python train.py --hop_length=160 --num_classes=4 --layer_scale_init=0.1 --moe="expert_choice" --subsampling=4 --layers=10 --loss="cross_entropy" --optimizer="adamw" --lr=0.0021
Rows from block 2 of a small sound classifier, named by matrix and row number. Rows with one number belong to one neuron. Each number is 200 + 30 x the weight over its row's rms, rounded and kept within 0 to 999. All counts start at 0.
After each neuron's rows are labels from the 100 clips, of 14976, where the neuron reaches its highest value: "responds to" is what is common among them; "loudest" is the band of the loudest frequency at the time of the peak. Only what is clearly more common there than usual is listed. The data: acted Russian speech (Dusha).
# fc1: first MLP up (model.blocks.2.ff1.fc1.weight, 640x160), inputs 80-119
# fc2: first MLP down (model.blocks.2.ff1.fc2.weight, 160x640, transposed), outputs 80-119

fc1.283,194,217,205,235,192,214,250,171,184,213,207,162,214,220,197,218,198,265,250,224,176,196,217,130,160,156,199,209,240,221,209,161,215,211,205,148,239,176,221,209
fc2.283,177,243,221,230,240,177,167,215,200,137,195,224,238,114,174,204,186,227,182,228,151,206,224,152,197,215,163,221,242,172,201,152,222,187,178,267,255,246,268,238
responds to: emotion: sad
loudest: 4000 to 8000 Hz

fc1.549,236,228,226,176,210,185,275,190,161,210,207,216,136,157,200,205,202,198,198,263,170,179,263,166,179,231,218,179,232,239,201,173,219,214,232,205,146,211,224,246
fc2.549,204,225,201,211,137,170,33,203,184,224,180,163,274,223,185,211,189,197,175,197,209,186,116,234,236,181,245,193,248,225,233,181,237,179,262,214,201,213,169,257
responds to: emotion: sad
loudest: 4000 to 8000 Hz

fc1.85,223,179,237,143,163,226,297,188,224,238,187,215,178,185,242,182,170,227,269,260,221,179,246,196,199,239,206,179,223,197,134,187,224,241,181,170,194,239,162,175
fc2.85,188,216,183,194,259,201,133,168,185,232,162,192,232,158,219,224,244,184,216,186,205,162,250,122,198,185,194,192,197,160,179,167,187,207,103,219,198,162,219,197
responds to: emotion: sad
loudest: 4000 to 8000 Hz

fc1.208,230,260,233,189,169,194,197,234,204,182,221,198,245,249,172,127,185,227,219,268,227,203,204,175,219,211,201,180,220,210,216,222,210,220,190,145,200,185,238,150
fc2.208,187,216,256,197,225,184,366,191,181,205,237,212,159,155,192,195,178,210,189,187,214,172,227,177,229,200,161,227,197,224,213,186,207,188,220,196,225,242,193,190
responds to: emotion: angry
loudest: 4000 to 8000 Hz

fc1.389,219,270,253,211,185,203,266,216,223,207,183,165,203,164,162,241,160,173,240,237,168,206,256,204,187,222,203,162,213,233,203,200,195,235,174,183,201,177,148,229
fc2.389,214,219,184,151,182,161,149,232,205,162,236,204,206,194,227,226,213,214,204,172,196,214,131,229,176,200,241,188,221,178,189,179,193,170,239,217,200,226,133,222
responds to: emotion: sad
loudest: 4000 to 8000 Hz

fc1.344,201,241,250,200,180,195,262,181,158,202,235,217,163,250,160,235,210,201,245,214,168,148,246,201,207,196,207,208,183,252,219,192,197,232,219,177,206,159,173,143
fc2.344,141,220,230,193,273,188,139,215,186,278,160,200,249,197,208,217,200,210,164,148,153,170,245,222,200,197,208,179,205,189,190,165,204,190,243,185,202,208,220,188
responds to: emotion: sad
loudest: 4000 to 8000 Hz

fc1.127,228,230,194,149,185,169,199,190,215,225,242,205,264,212,154,162,161,238,191,231,199,172,191,204,202,235,207,204,209,248,188,162,163,247,213,140,164,188,205,150
fc2.127,214,237,217,197,271,196,285,211,157,186,238,224,163,172,180,169,219,194,194,190,195,177,171,164,190,183,142,181,225,188,226,186,235,235,232,227,222,208,163,204
responds to: emotion: angry
loudest: 4000 to 8000 Hz