From a checkpoint of a small sound classifier.
Model: 20.7M parameters, arch conformer, moe expert_choice, layers 10.
Training: 6300 steps, batches of 64.
Data: trained on acted Russian speech (Dusha), 26041 training examples.
Rows from block 3 of a small sound classifier, named by matrix and row number. Rows with one number within an expert belong to one neuron, the router's apart. Each number is 500 + 25 x the weight over its row's rms, rounded and kept within 0 to 999. All counts start at 0. Numbers have three digits each.
After each expert's rows are labels from the 100 clips, of 14976, where the router gives the expert most weight on average: "responds to" is what is common among them. Only what is clearly more common there than usual is listed. The data: acted Russian speech (Dusha). In brackets: how many of the 100, against the usual share in percent.
# router: router (model.blocks.3.mlp.router.weight, 64x160), inputs 40-79
# up: expert up (model.blocks.3.mlp.up, 64x80x160), inputs 40-79
# down: expert down (model.blocks.3.mlp.down, 64x160x80, transposed), outputs 40-79

# expert 32
router.32:488477492470534529475445498495493488491470514472474501546469496488498480488563479474500502505504482514539469471500511508
up.0:503489482526527477480501511487525464495522502540502483427512511491435470532447512523503489503497524449482509509478473483
down.0:523513503505458480483506504447462479515496494487506524480504508512508491430477481478507543509505479500495500500510486491
up.1:504532519545509521506507510513535501483530498503504479468490462538500497509461506510491472504497528469466532537480429458
down.1:519519493488434486501513560501500487488520493554534521488525501498499497434464511534502481505480515523493500498467499498
up.2:483503472517517449463497481488542479475527493522515507455506510518495483504435509512497494515476520477509548510476461503
down.2:477506506496444477531543547499506468527489538516483517501486507527520520419478493523499489487460503505499482492510532491
up.3:482496505461529465498492474474501497534475475477456515546500475482533525445574499479508511478516511473541474478535510469
down.3:524472533530489506536528483515490498486506505466452527502541516530421477528519504474488515470435510524547509488481504497
up.4:501498490540471495499551479519533487469541476502500506458528497505501532495476529501537477473478516490487505522525482493
down.4:485513480508434522521521563500510494480504507510523520490518504492529488431523493539529491520436511531495514515481487472
up.5:484497524448531527496476488483461519520482508461478517564478505496483485474563482477511495504528483537538465481518506499
down.5:483504486515540506503482439520503565495488493460474525502503505501488469580523477474515501523530495487501485518494496473
up.6:515515494499541467482499515482555495481508528541491471455483506518464446496491504488519515514487535418501535511492458469
down.6:513507521519443507513496516500447473503453510475459461489484481495466498427480531484480487478441476525516513529517494484
up.7:538479505510505566502486565504497491505510511539476487478482498529459461495467485484511472575525507490498508488499475530
down.7:515507525495502498432509522421535464507484486523543480488503539477545515504483473491524488493560539499522494519501489517
up.8:510495508469522531497470492488473506509477507476469515550473502492476492469561476473512503506525470531530451467510496501
down.8:501466508518547508481476437487504547507488500466495489488508491497488491572511493474516504491544509501506512500503509521
up.9:498472493524519462508496463538533462493521485514502476485498491487515532509484507492505512478511519464518532495486494513
down.9:499503500487458519503479552516538497488528490534501476503492500512499521412455502522480469486451516513468474515490498475
up.10:527493495530489535493524563507479489475503483517496474449508533518475474505429510489454490513463496514513502523487468492
down.10:518508492498475506495537524477507459501510508499558492488491530525561540461468503556513507512518546500479486512486496526
up.11:437504502468512474501471451470508500537476486466495500587487496481540538484573482487531500477504459538556477485517508532
down.11:501474517509526527531501462532484527518486522493490510530475505498467522506506497489492452488522490509492498505500536462
up.12:472514513468544471489504460479505499526496488491487501543488503497526532453556497492520506452533501519542518487482520494
down.12:467494492492479527539521514580457483472520471509514498504492484528437502521516534498522502477461508513491506510495495469
up.13:499492511455524521489465503482478504513477494482458504556479497481483478475550473472515506507535477517532451470501502505
down.13:480475514503556534483478448497487530506498486465463518505508513498485501556506457472506495483544496518494509485521491498
up.14:504509451516541448484513471507591507493544487529518511451483481514506492519467513493537490487500545463487551507492459506
down.14:478489499500475491505509544518521480517525483511506534495499513503479521420491498497485501519451484490492490504480515515
up.15:487496483540498457504530489528553483468538501535500499452501523493516547530479509523523464462448518455467520509533495496
down.15:503487475477460521498523525514486477509496512526484491496474525511490486426504476527483500513428471498508488484481495501
up.16:513484471506567469475510516505516479510509517577512498443498523499465440548428509507496471525498528448485513499488488497
down.16:508531475519475492488494565504534478500514516521506484471501478479512507437505486463513485503500499501470510523479496488
responds to: emotion: angry (65 vs 18.4)

# expert 6
router.6:466507496476469503508466502503516487497453506437499478525479496461503545470528521498489489524474474503514537495490548554
up.0:509503513446511501498488503472494484468470506501499519498482533509471492475480498499482474487486483499459518494492549521
down.0:486546483496500477497506522524455487542479458521493508499493478518505436501490492482511446496496482490495507509492512492
up.1:503493506451502495452540478471558520483507515526458488508505474535503513495504486491581499499488509529460476541480493503
down.1:467486518508569500475468488501507496471529552476491477518511419497523489523474453478521538481518521553508502520477506494
up.2:507538480474522485506520509546507496521495479492483462499474464457473539531541516495509547503514502500513548471454488515
down.2:523472483495499543489524505505498530465521518510523487491519484458485480515506505482508514483463516517520480537521497534
up.3:473495517426487493458521481503492556492510488469435532507509506501517523489518480477489507506456500472484480530467493448
down.3:538489504478507512483518512447492540510494524544467511537486488491480540458494514541471469508513497500489470493479487514
up.4:531512491527520495519530513494488493498539474509528457511471529482493532497531493533529493549513465482507510541453516555
down.4:472516465521503522499432500521481496515527502543519465496461502509517508504507502503534482443454458463508504487500451498
up.5:500519534533505536492475492523513527523499507489520452507529507449534475503508528500536503492475493468465494522478514513
down.5:484509497470506513502572453513494496511466480508476505510484535514510528477486508486463504482514470504539509502498510511
up.6:534516531515542482491513421508529506495490519496515528496490455493463488511531509512465525492507485485506459472466479513
down.6:530472501513521505519504510547535521493473479549513445473508528487481503501502518504541486516456492465470499530485427478
up.7:522488519494508511463445473472517478504508531522496499510490478499521480492514493523476486504495471464518462524474513483
down.7:485495500540523498495492493488512491490520468502470495468512494507480573459506515473507502485493543521515490476523498518
up.8:479495485459501495501544507502492523523529433474510493519541549486470550473495540472489441530460478485492512478533471517
down.8:510489498505517519513509507475493528483488487507493511540539556514544472528464505513513490505483475513484507449531460544
up.9:494458505538484521474464509511462488490505515552502511459475536507518485512509470561554543489460490467540508488495503459
down.9:511521488502560483508528516486479439520485499491517498519555513505512467458484529526497523549470493501509484506484541498
up.10:484473498534466503485528512501528460477473459504508513521501486500492491505500464506487510531523505439468465509469498533
down.10:515523492480543475471474509560464521470520512492529440470510497498495499515524484474520508530530498490511528492502463494
up.11:492545488479459512535453525495470511481486517520498537503492535493505516508529503499473528503501491483538529485460489420
down.11:509509474455484479483521521484518525491470476523551500538502449472503503463522525487510498466525521499551478465493463487
up.12:523450473486517505470511527502474477472511508515497484475517498550485514473487499482519476522478459505465486497512486538
down.12:488478527560486502497477496504485511493440516454548499492477505479547515524499481491488545451515503500486492526544500474
up.13:535491522514475478500514462504474512562523477478555475533483490457497483557494488505444493473495514528461519491486512488
down.13:479529470500446482555496489456482470487483526503466472503490538552451459512515494492503529507487522483515540485475475488
up.14:476515527492499503504497523481485546550451525490488494489496485476496521496544511488499533504539489500452484510484457483
down.14:494515482497484521499506486493498518512524521537481483528519542493496522433474529491463490496475473491529490468507471485
up.15:501549491454511488539486456446463486498463476522512542512549479518484529521477506492480545500506522489480458504471508485
down.15:559494505530488517535476503498480485518515463531497484536518550502483528515461473542478516531501491567519486514493500481
up.16:454479522524515469461539524521521498490442514485454521486508478509516450479510526517486501495545551537475499497523508509
down.16:501477495474468530507462501505491490516478525527451574488471482510490556507483482550511482460504517502518482554557530519
responds to: emotion: angry (39 vs 18.4)

# expert 60
router.60:486491488469482513488481512532504496501458505448503487534487509464530546490524517488486498517458457487520547488493538550
up.0:488474471536524502493507461543514502499528505499471486462504510508508544499516526454519514496494509475469512514502495534
down.0:480507506516461477489512500510490483518510503476477471472505468487524525522493563504490502487508496495499523489443501500
up.1:522457507495496528493462560483497452523533515549511531482522493533476467479463485497528476505483483489539485490483490505
down.1:504500451501510501507486480481459422476487452484596459485495504513484499515521527512491498499456479496515464505497525493
up.2:511547527502514536478492508458523502502528524477536509502514504513514437473500501467527529485487509502491498487561500467
down.2:488499505533531513556497454480521523510493515493463534516504507462493484502437495505502450533495479518463476533485534494
up.3:468523472484497504546513526510505485530498485503477519489462533502474500476457526474474475556468509492512543487505486535
down.3:526503488505483508489492513538490516525470512488524502487488514496557504573493449523494545509499518452490482505451507518
up.4:483514512469492522474516527528490502527514493479494488570497472519476502528480481508509499507525480517479473506515526511
down.4:514547528507497463493487491536496456540550495489477488515494485487489465535488492456520463471506490507520469488459476495
up.5:527515494460489508523555501505539522475526507479497528503532495476511431522461493509497476531526509533500482482518487549
down.5:523480519527541490501551443465454487506516506501487513509446469501515493502499501490530493492475562477525520526532509506
up.6:539465515578475539493476537506477511484511486483511539482480536527519523498514470525474490478496502503483501452501490481
down.6:487504521445510518509505489507518504502490489493537545513518495487531533511462480512479556523478475502481474467530564503
up.7:497456458502504511512488479493487506490480511515527496512463528489480452489500532461536523471534511503449458528474488470
down.7:480528505466517524507510454497561531550477481513507513529483476519512502485488514463507498514463521502482520483547487499
up.8:509523509502515479525501473476483456449480502448496504519479513459503427480552529515480492485518493506516484503503520473
down.8:515483485556503522515502500474500496495492509533464489469469558474509475507466528525462499500510485473501518488494489513
up.9:499501482485490493480485491527541523493497505476522511462556500469469464478529486482484449542527472516484473497450507488
down.9:480522511495500470568461512526489511484477442507515533515488493519490542483542524492513531476497523491463442532535512485
up.10:501538471523512531516516522492502474511509499484460488505480477505505488481514510496453520494559531468521477484463470470
down.10:533471496523547471522531520512486501483520512475525536463519519510566531495510569497522489492501498483467527512481478516
up.11:506507510519493530505531519464503477497499481488475429542540518472450528494496504486460475472456494499532525509475542453
down.11:495469513452478542474479490484507473495508439532495506507451497467484507496523495454479468482532491516512501552501517513
up.12:492487502448481513529472476522500518495526492503496453489477519473525504466521499485502506503450482506483482500498508484
down.12:462458492513472527495492499484531540475465531492471488515501508493479480515480490523495441479471518529522531523510472495
up.13:502478459491527496456480509493483470481497534531500455534546501501516500474508446490537480478452492522555520550520465535
down.13:475498504513508569469497488511474483451522501441482477494480515522453495536498534458488481536523496487472535530529528504
up.14:514505514518508480491469481460487563526485481486532549483496483507500469514521475507477471427479507514504492494488479480
down.14:485492522465455481509545489500533503517486545508466481518462503473541533509504466486522435502504481466466501474466505519
up.15:502514473500477457423547487481529535479479520509453470476531483559483485490544526482504494492502498484504500480511509469
down.15:487482503507511487501516514533506480519492485522471514518521531510487497539485420493491489492511525524535472456509537506
up.16:512503505528519545482498538478511507512513515472540476479485507539486500526511497528452471514478515486503484495488458457
down.16:461503526473544490465500533523522456516537506511539461478506529521498493518524535437526482539504524439454519549499475453
responds to: emotion: angry (48 vs 18.4)

# expert 49
router.49:488506499469475521477465494515520508522468494469479497530501495470516534489534496492488507500427474494530518484497548540
up.0:462544479513503528492518528498463510498536469522536507466516506508507487471507522523531551481503545482466456503533494488
down.0:440479472464486482453480510495468500510519511427510460526500539495512500493496528485478512502510491526516510482536514532
up.1:501527533462491525503528497522520469521455473518519512476493544497497509510491541535495543500492507473428508499515483510
down.1:490497482528483498491481487513495519498503488515479490494507477436519481534489499476464558475530499534490514474456469475
up.2:494464487438458511445548501552527463494513491507515496479468486510463473503465479510539513484476494509450480494495493445
down.2:534503488525534464500522436531504518503500510504512540477502486496508534490460488527532508480460505523495511478506483480
up.3:497541515457522473506535523494498521500502474493492557483468476500497511441513509532513526430522487488549522492500495530
down.3:508481527471469480475440541465470483466472488484483459485491500496515486528487503496495508469520498470470507502491527528
up.4:508458511477515502473530492479532479526473500496503508461509497480551494492498502431504484492486513539486497529464530507
down.4:515507489510480531569526495466495490532468481499510519514546495509517507478503520524529528489508509517529554466560475509
up.5:531530521488530518482510482533540486445502492538509512507472488490484537480521475513504523509543535484488511533534510485
down.5:480487514543489487478537526459524490491499497498485513446489458468499524491534511510522530513488449473517506550511482500
up.6:500527463457542496526497475507516472492522528483507551479485519500525486514531515491519488486500484501510541501450508483
down.6:471528528478461513467535532477502541526511499490499475516500495474480479488494478506475474505498500491501523466539547522
up.7:454483469478511518559473498445500511539466548510482497495457512465484469475481543510498515484497483469529502484472478534
down.7:506505512481535512498464534498505493502501509501472548480480538451515502469466517510499535472534535507512489514474463498
up.8:492509485515509490463486479538496505479477527521534500502508507516510539490467514492456501492471466491513472485454507521
down.8:495553511498517561461486510496475484513495517528508499517509506471483476501491506473509530477487506514466496527485527526
up.9:454473564496487481513488472475497481515472529489558502522502537466475513449463467528493486496485514545482517493510473520
down.9:500504476507523502499548474476494494503500509537534494484559543515482473481497532518537525517492529477513493513470506533
up.10:482500544525534519483507469448531489506509513500476501470545504479487509473535488505518497497532544519489493505525513547
down.10:486516524500479522505463511534510484480490460457501484508494525485501462516482513499495535487528498513518487509520507526
up.11:491482495492504506467481492527441520515511496455506516524472497520513506496488504469486527473499460508523498479475503513
down.11:527460521494487487535502488515506490498507499494513493443472473497499476472543485503535502474509459490498513507536493540
up.12:544503469541530454537488494505538485509497483472522498478504501538498470524507509530463511470513562451481508510480493515
down.12:471463504460494513540510514541494512518519469488531477476494500508543466494564474524454502507496477473467506463503504482
up.13:543520472477537487502510455451494497500550504514485501509518461520463481510543499524473503493476479498513530499491505511
down.13:494514477487513503502483497529569504486507451470516471471483503483474525515494513464487516505456479508475537540507505553
up.14:490504503482471520488509515512497506532546518511473473521517504445497504517513453494524479502464463528484492497492502497
down.14:503488556511502489512482535490477543513481497482493495524519504483487514459527494509510519430517506492535453522544524483
up.15:481492437476478500512492471460496490501511518520514489478497501531491522493510541441473448489495501528499498520494485473
down.15:524569500515469477494517472465509494526512473504477496521518463445468489510464482496482480498462458515483501499503539544
up.16:491501493492535487498524518480504511497495460490468490543515469514500528523491516455497507496477513495517495518496446505
down.16:485476510490503515495519502514495499433493478519488565520500498475475494490482485522552503565526493493526505443508509548
responds to: emotion: angry (39 vs 18.4)

# expert 48
router.48:482524504525470479489509457501464533563528542534463520481522501538480491472491483527507475513518520519495466479495483458
up.0:469496489511487469496512457498471510552517546529473516482523486538486508495473488523486462500550509526479475466456446491
down.0:512517516515507495564492510477471477493494511543475517506513505498449516457469491511518488513525531473454495498501522509
up.1:502512535499538480471499509457509476484499450477492512486484522446536466480554498471523515458561543565538480499531502494
down.1:510491501521512494440484473466536513484482489453516487465484510484553491518519490515499511498485467536561495512484464490
up.2:448504456492528478535506466473494459470462506475490478559496487430517543499525489501470483505506481515490510530491473507
down.2:492506518497509514439497476520519511500514505445512504483492502486560479547531491509493497504469482537552503518506467507
up.3:541495512459561502518481502515533472483434475449503504521481532465512515489510550508493530509509470524512540514505507497
down.3:487477515496507507451488492543531509517504497463508500495490493511583476553525500489469493510452490546536491483512472497
up.4:495514480503487474508539462515465509544498547515486507482526477537484522485469481511487461504534524506477478474449475489
down.4:498535498519505488523509536481475489486497499552486503501509506508438513440470494497505500499524541460470495494498523496
up.5:483502476516484458493523458506469508553501546521480512479531484548488520499472476522482461507554525511482482468461469489
down.5:514508501504487501545516509486478467496498496541455501501507495508432502444470510504510499507523510467459493502492538493
up.6:505504476480541486509498491525531490461448527497492480513493489468537491480497527454472472499476489514522503488461498518
down.6:481484501487509512461507479521524523481487494452521502487507499526583483544526502495493503493480465527531519514517467496
up.7:520479453464526505515467513516504481464441504517489489523490507450515501492529508479480496510534468508531504503478514537
down.7:496486509503510516453499493524520531496505498455518493509506509501562488561537502482496495489443481541540507505500487490
up.8:486536528498487488500519474501542476457439459478496513485488511457543545502508538494477495539470505500497491498521489493
down.8:502487490501513513459524472523527523513497488455537503483492521510575487571521506486472513479468464541538500523501478498
up.9:524501511467544533485489488551522487483462457466500505464494512470528523500513507517510522539509490522558531511495489526
down.9:501482506483498499454515486521536517496495509456522507486503515500563499559539508500492504493468472536539487502496473493
up.10:490506498507483472502526455507466509553505547531481519478530476537476510488469486516488464514545515516475484468456463483
down.10:496534492499488481553493518476463474503515494550476500509497497518454520446463481512514505496546525455454505489495519507
up.11:537469466479539530486489477508512473478488490481517483508493499491530512509535494470484510513534486492565516501493536478
down.11:475472498500499500454507485520523536499492492460503497499476496495549489570526493504493499499472479536535498519494468479
up.12:473499496519491457511521450497471505552511541530476521470516471530490524485488486508476459505564518536484490464465458485
down.12:508513486508493492541493519474477466515505491545482509510495496488431522451476487502521503495535523469463488489507523507
up.13:498472478490529484493462506503531494487482499485528484515484469459556489519513510475507504502473525494490512485506559557
down.13:490487517483510495448506502525528516492507495454508505488493504506556487552535505485490511492474494561523501510504466502
up.14:486504486507489468508517445501467505547510558534473512481523485546486521490480477514484468512555519530486478471464461483
down.14:502519495497487483539507514477476485496503510527473507500497509516432498454477506508518492499536528478466512491508515519
up.15:482520491503485462487514444506470504544511551530483504465517493543475513494480476525471461511548519525480486473461456480
down.15:494525491513478504545502515478466467495502504550476503510493489515416518452475516521508513495534525462457481484494536511
up.16:547486481446529492464434493505501485501430506479502490530491522463550533500526533479485495505515483519539514491476539524
down.16:490480506477499514449501483518522529518508489448507496500508507514548505550531507487471502479487484549531507509492465498
responds to: emotion: neutral (68 vs 35.5)

# expert 18
router.18:525503465505550525513446508470520473494545495523543495476505471495512454527488509486500511501511498533518496503453446458
up.0:489504513519430490514555499526499518504440500506480523493529481518469519485486500506494487499439498451494495510527574544
down.0:485513495512434501496525508497501459522490496520428509487515483489515496421499499541508491502501526506494517509496517495
up.1:487497528466486505513502507520515524545453490456465505548510535490503525474485484509465527541541483433490514470502510539
down.1:502520515475428492489534521496481474495487503529444509502498499518529520424467499544502503493515547488486515507509507483
up.2:488493545495481498481514498529531507496429480470495519525504489515509547461483517486485487498464471471499528507531569533
down.2:497501499503444512504541515506506493488489506521446511498515507526532498438491492526496523502491516504510538503499524487
up.3:515491511511469520516532519526495522503440521500489531508527479486467528508499474498489472479435477447518493512514535517
down.3:491511510494436490489527522499487498504508497509428503498507499508521514430499488522510496493524538487493537520492511478
up.4:525490465522553520512465515467511478505546486535539493463512470503486446522479505496502521494532507517517495502466452470
down.4:495474502502563504518452487490507549490508495459566500494496503489493485583524510469486502498490472502500472485496484525
up.5:528467508439547490469475515512496495502453495472466508568532513471439490508497504500459509508533487465506452496494502511
down.5:505516486494458470544558500472501469503496500501492523508511471486545509462474504547494475525488485485464509521500512482
up.6:470482494469441528501506529555497512525417479482434509525531529516488523498522488517452503508512475430484483492520512555
down.6:510509498507441516480523522505486459503504502532433490501506509510530506423495485554521491511508526503510506506500524487
up.7:487504481526422496528578510525453527517431509509456513475524511512484507474501481517486489500486482447501470498482538523
down.7:499512481504429508505520488494498474503495515529442496506512499510538499433487487546518505509529538505504528500486512485
up.8:511501516490501523480498511513518501509453497483473525527521502508505541491505486483491492510442464453503515531507555509
down.8:496510500497435493472535503494489469481493499515436489503489495514524518437478484506497470488518539495499527500503499472
up.9:537497475498556532507461513480517486507541505526518498474511492512492439503462509493501520483537497504521474495464446480
down.9:511492516502549517534468507486503538519495513458561512501476499493488489542512503474488495499501443495481480508516463505
up.10:507493536502487498464503493532519495481471474512507537521509485517481543502508502464513484468431501470514510518514552507
down.10:491521481502440512475546518509497459509504494519441503502512508493526499443485488543512496523517551493502530511502523490
up.11:473480534499490499494513500535541500522444463445490511535495496503481549455486493496481483528510477457484531506516554545
down.11:496507497511432516497543495523505462487508516522440508506497471505540491440474502537496502511512523511491516487522532485
up.12:496518494485435479532553506522456511524446501521434509506519520521492500494505499528475496508515496490477447511506502492
down.12:504518484483419512486537494495492473500507517526430492487498509520527502433478492537513505489506512497512521520508517490
up.13:491494526502475510511522517512532500493469496501516525511531478531490539475499506474470491501455487499503535537512569509
down.13:484511482506422510487549518508494492504499507503440514487503514522509503444487497540513507498517526491503536502501526483
up.14:473515492498466510518556527520479511543441523496443529476510483458501520480526473500496478512479479430508475504523522522
down.14:492511522489433484487543481496494475503478502529446491513495495509519515430483497538507487497503533505504516507517521487
up.15:516489504520460531498511516525496502496435510508501514516541474495478521502494487482479481497422472467494504535501543501
down.15:493524495495436499470554498508499489503494483498442492503522502513525512445483505546502505494520532504490506500497525465
up.16:490508506496456507530549508522446497533441503518429507494496521513507493464528483531470489515521491464478458501493497537
down.16:505516492495429520473545495494502460502498499543414510487490507510526516433484478537491494499524516511507503509496504496
responds to: emotion: positive (50 vs 18.7); emotion: angry (38 vs 18.4)

# expert 37
router.37:494476485490512538495465516511521498502461505452484498504483487485531526482521526500464468508494478486522533482486540531
up.0:545495517501519550455528544494485488518509542471516491453531468503518468493499517481478516526518500471504526517502595495
down.0:466485512526474534523506453510478527491476479508485533476429483515460543487494463462474449516506475496484540492502504521
up.1:555477500515506590517472579512507505455476501488489515458501478501497493489494469457451461508542501479515518493484520532
down.1:494503496517519522574494534490499510503492504507602458502496482493481489540485515476508517487501476509461501511490477491
up.2:467507553510496485507502494524517480479523485508520572513480517470516515476495455507530502458481440476525475515511479468
down.2:534468467529502474468485507514483512473520501483474545460490531480496534412486512536469448487485538513504473481492491522
up.3:477501539527495497478532470527481490507545496489545513520517483467482496478464441567515494523513485495505537537489435497
down.3:484514535478514474500521502474511523514496520505452513507513501486487486430493526561468458540504507529508529515479468481
up.4:454467511491494415480499452504491511502567515486461479562507476477469483513482542504495538494519487517503489486499495546
down.4:499505494510490517476502471460469515524495526449424522480486536508524521508495498492515516509449486520523492504487532484
up.5:491483571482509468475500529521504505507518484500479539474568508493502444525468507494507493522496474477463503525497532476
down.5:488503488523521514471529507480482494496507505517426472513493517528461515469487544548488476518514506534499472492497501501
up.6:510502565477488457487544477515474527533532467485528473479493535519475480520488475525487489510537488510509505535498516471
down.6:488514541468502507465491488455504503480567509492468554522474520513490542476506498530468492482495509508508503496500505498
up.7:504471481503475549523487526520515527500465521537525524534495472509475490487521558547468452491535479466477505493521507526
down.7:504473479494493452500490530498487474523477506514513533480530516529497457483505482459463537531520480479487507431463490531
up.8:455506527536461464446515428509520492504506495514533534486501481516542480506526507512484503532507484551494499504538512477
down.8:503509487509483520471487501525506517528445487467401511497487475511495532467490509510466515506502474486520474499516498479
up.9:557464482471497561523490532510510504448514510499477503476467495525522505477474481465466490520478462522499530491496542501
down.9:537501515510543516548526453500500522472492504518554519466533562513445477531494511467496518487489534455508481535479554490
up.10:485506515526517517479509506469507495482532524479484520509465486469477474524501515522539520538519479465492466518449476535
down.10:488509518491543518451509552473534487471505484512475480497506499525471514453538486502549483538493485564494530508489491509
up.11:457508478570530429518508449512477504489513473480497499493527538519500503500494494533527495496477473485504510487490504486
down.11:504529503476512461472529484496488484467469457491414554521492511496452541462502515459502469524487515448496520541522498494
up.12:520493506482514496508511554496469517493531506502520499559508481530538521498457465491527495507526519464469493506491515561
down.12:491438486520499488510532494476544504501479515495512516524511496463466498508540540477529569527503451520460524508517518476
up.13:496487500502522473474474461527516471540446515547513493564505479514477511489515524522523559489485500502483539504530496475
down.13:501467503478510486446453483481471471456455478459479496499500514491485511484546527492495517475477458487488502481458477525
up.14:478469512484478490499503483485520489532475532468501513545505487475449503494472521509554548549493488489492504494521536540
down.14:518507519529469496449489462472504492491509514460447489519513511520520506467521460477514542547475490503507472512493508500
up.15:573485490486528587494498596505473500486466499481483493484480496536525476490497521483451465470501519481502506507502546504
down.15:506507494492508496568503524558499481496513517540561491478501502498494512579491501424508451473536487500481493494523497502
up.16:551500460485530567511504567523534506478487495466491470474499470511473488487504470477474463501483484467508548509493516483
down.16:479519543549482520493522534504481489475473468515548472494509535512471500510485499486476508510500503490486505494485482531
responds to: emotion: positive (43 vs 18.7)

# expert 38
router.38:463493503465488503499460515519506499514450501441493495532479515459513535480529527491489493514446479490518533495488542537
up.0:445494537500493478475500513461463517520516498503498525457494495494481522503486506556451510519509470519501514486504500505
down.0:469496487459479519455485474513471510491519522521583482522472474466551491504537524540502535494514460492469478516483500518
up.1:458517515501500483521482494493524513508505445480495523508542519455506488538465485519467494533522506503501476496505495527
down.1:482472542502533505541503496510528477512553517488561492491510481495566469500498502502493526522551524480459505481486497527
up.2:534473481542486480500506483471494531482500488544489497478456519504455516494494512517504533550533503472504492495506530526
down.2:509513494480565466479493500476509462527484503469526534477465468487491489482455511493482533502498465518506546470473493511
up.3:478462505519515491497512531509528514500505512505494496512485504509501509524518477542492475505553489557511512457505512529
down.3:511445538505509492475437470507529478529471483479464520536524493513483479529458465493473517505514498475481497539484485523
up.4:495493465486486516488461480519454533515499486500435513508533491498490514474504502489515492472459486496509510500502460505
down.4:493458504520484501490497497477507495520519485540492506497522502490529480467506530540488465483492536496499513543464490498
up.5:463459500531521481491521529533523509502546481501477499528480519472480546526533488498483516474511516511485516495544541484
down.5:489495535457523491508509465490508415485496500483505522525525531503546513437488489503541529519516494525530476496485535476
up.6:459490486518506443518508543483479509527470465501494507505515494494551505483491481482492508497510510489463508542501532477
down.6:492474521497486505491465530536468505519500534471496480488545470507490515500468449512484479457508545450538479520517497509
up.7:538516489530472539497486494494539492498498501526492482442512522502489509509493537481528498498500521526519486538536475495
down.7:513493460463491486456473468502504472472490506528496492494505499458470489512514499502509475473500499523537493479543487525
up.8:479471481504543506458477440490536449552479499544504494513509517484490469518485478507517508474500481469461467501480474512
down.8:540487417529541478521514534503533499545513508445529514485510493523537502468495495423496510485480469524489484506496542518
up.9:455466503502527474486494502484559460506468490525513494539489509480517487512516467474542539526511494493475492517452507510
down.9:508507524524544473491475478507509484495456522404526496487532494517565527468530493436519512474523504487531489530473527516
up.10:476481503476556459463489496495559497528517497515506484487486479480475490510449545527526508511520508515475478519490521522
down.10:520476478504541503498482467516522497516508524418503508487490469492531497540493490494507466511473512491482509491522541519
up.11:483473527493492523506497520478489517511523518493511484544501483528524499469512539451544520521540514470498455473498494507
down.11:521517517516492506509570498499515566515513444457520501502496466468478513496539476512491522501490528537496485457470498480
up.12:493505534525519538524498491490541516480505501465457530480518469531483454494502511517502479468436478471498496496494474460
down.12:486508512461498528531573520510552504516471522487486473445457529481464505539526559479502507529490538546521538504496508498
up.13:544499502502478505494512511499529468462493516489499477529459496501488483542464486459481489483477503471509505473498489457
down.13:573486520514489497504476467502462460496523509501540500454510483479530503489494515528522483500496489543485495444479510484
up.14:497515482502458527470506503482551503528460456520455523478521488506522487490536465495472515466482489459528523481497461506
down.14:486489477495502523532516477473500464483481450494478517513472479525535532522489514501473466479485498465507495510542497493
up.15:498504493499509491528500499495475464493551537502485550498505465489514501505491513502457492491531505496461482522475476515
down.15:503493465569500496463516508463479528525469504507507459476516495507500502490511485481513463477525484516474515518516521486
up.16:510486523492468531484445519534523519456477533516478512469473458485556484530491464477482482505530511483523537518497503497
down.16:493492493545486507499510499500465507510489503522498505472484498453442498483498488482517490462481471482497512467522519552
responds to: emotion: angry (46 vs 18.4)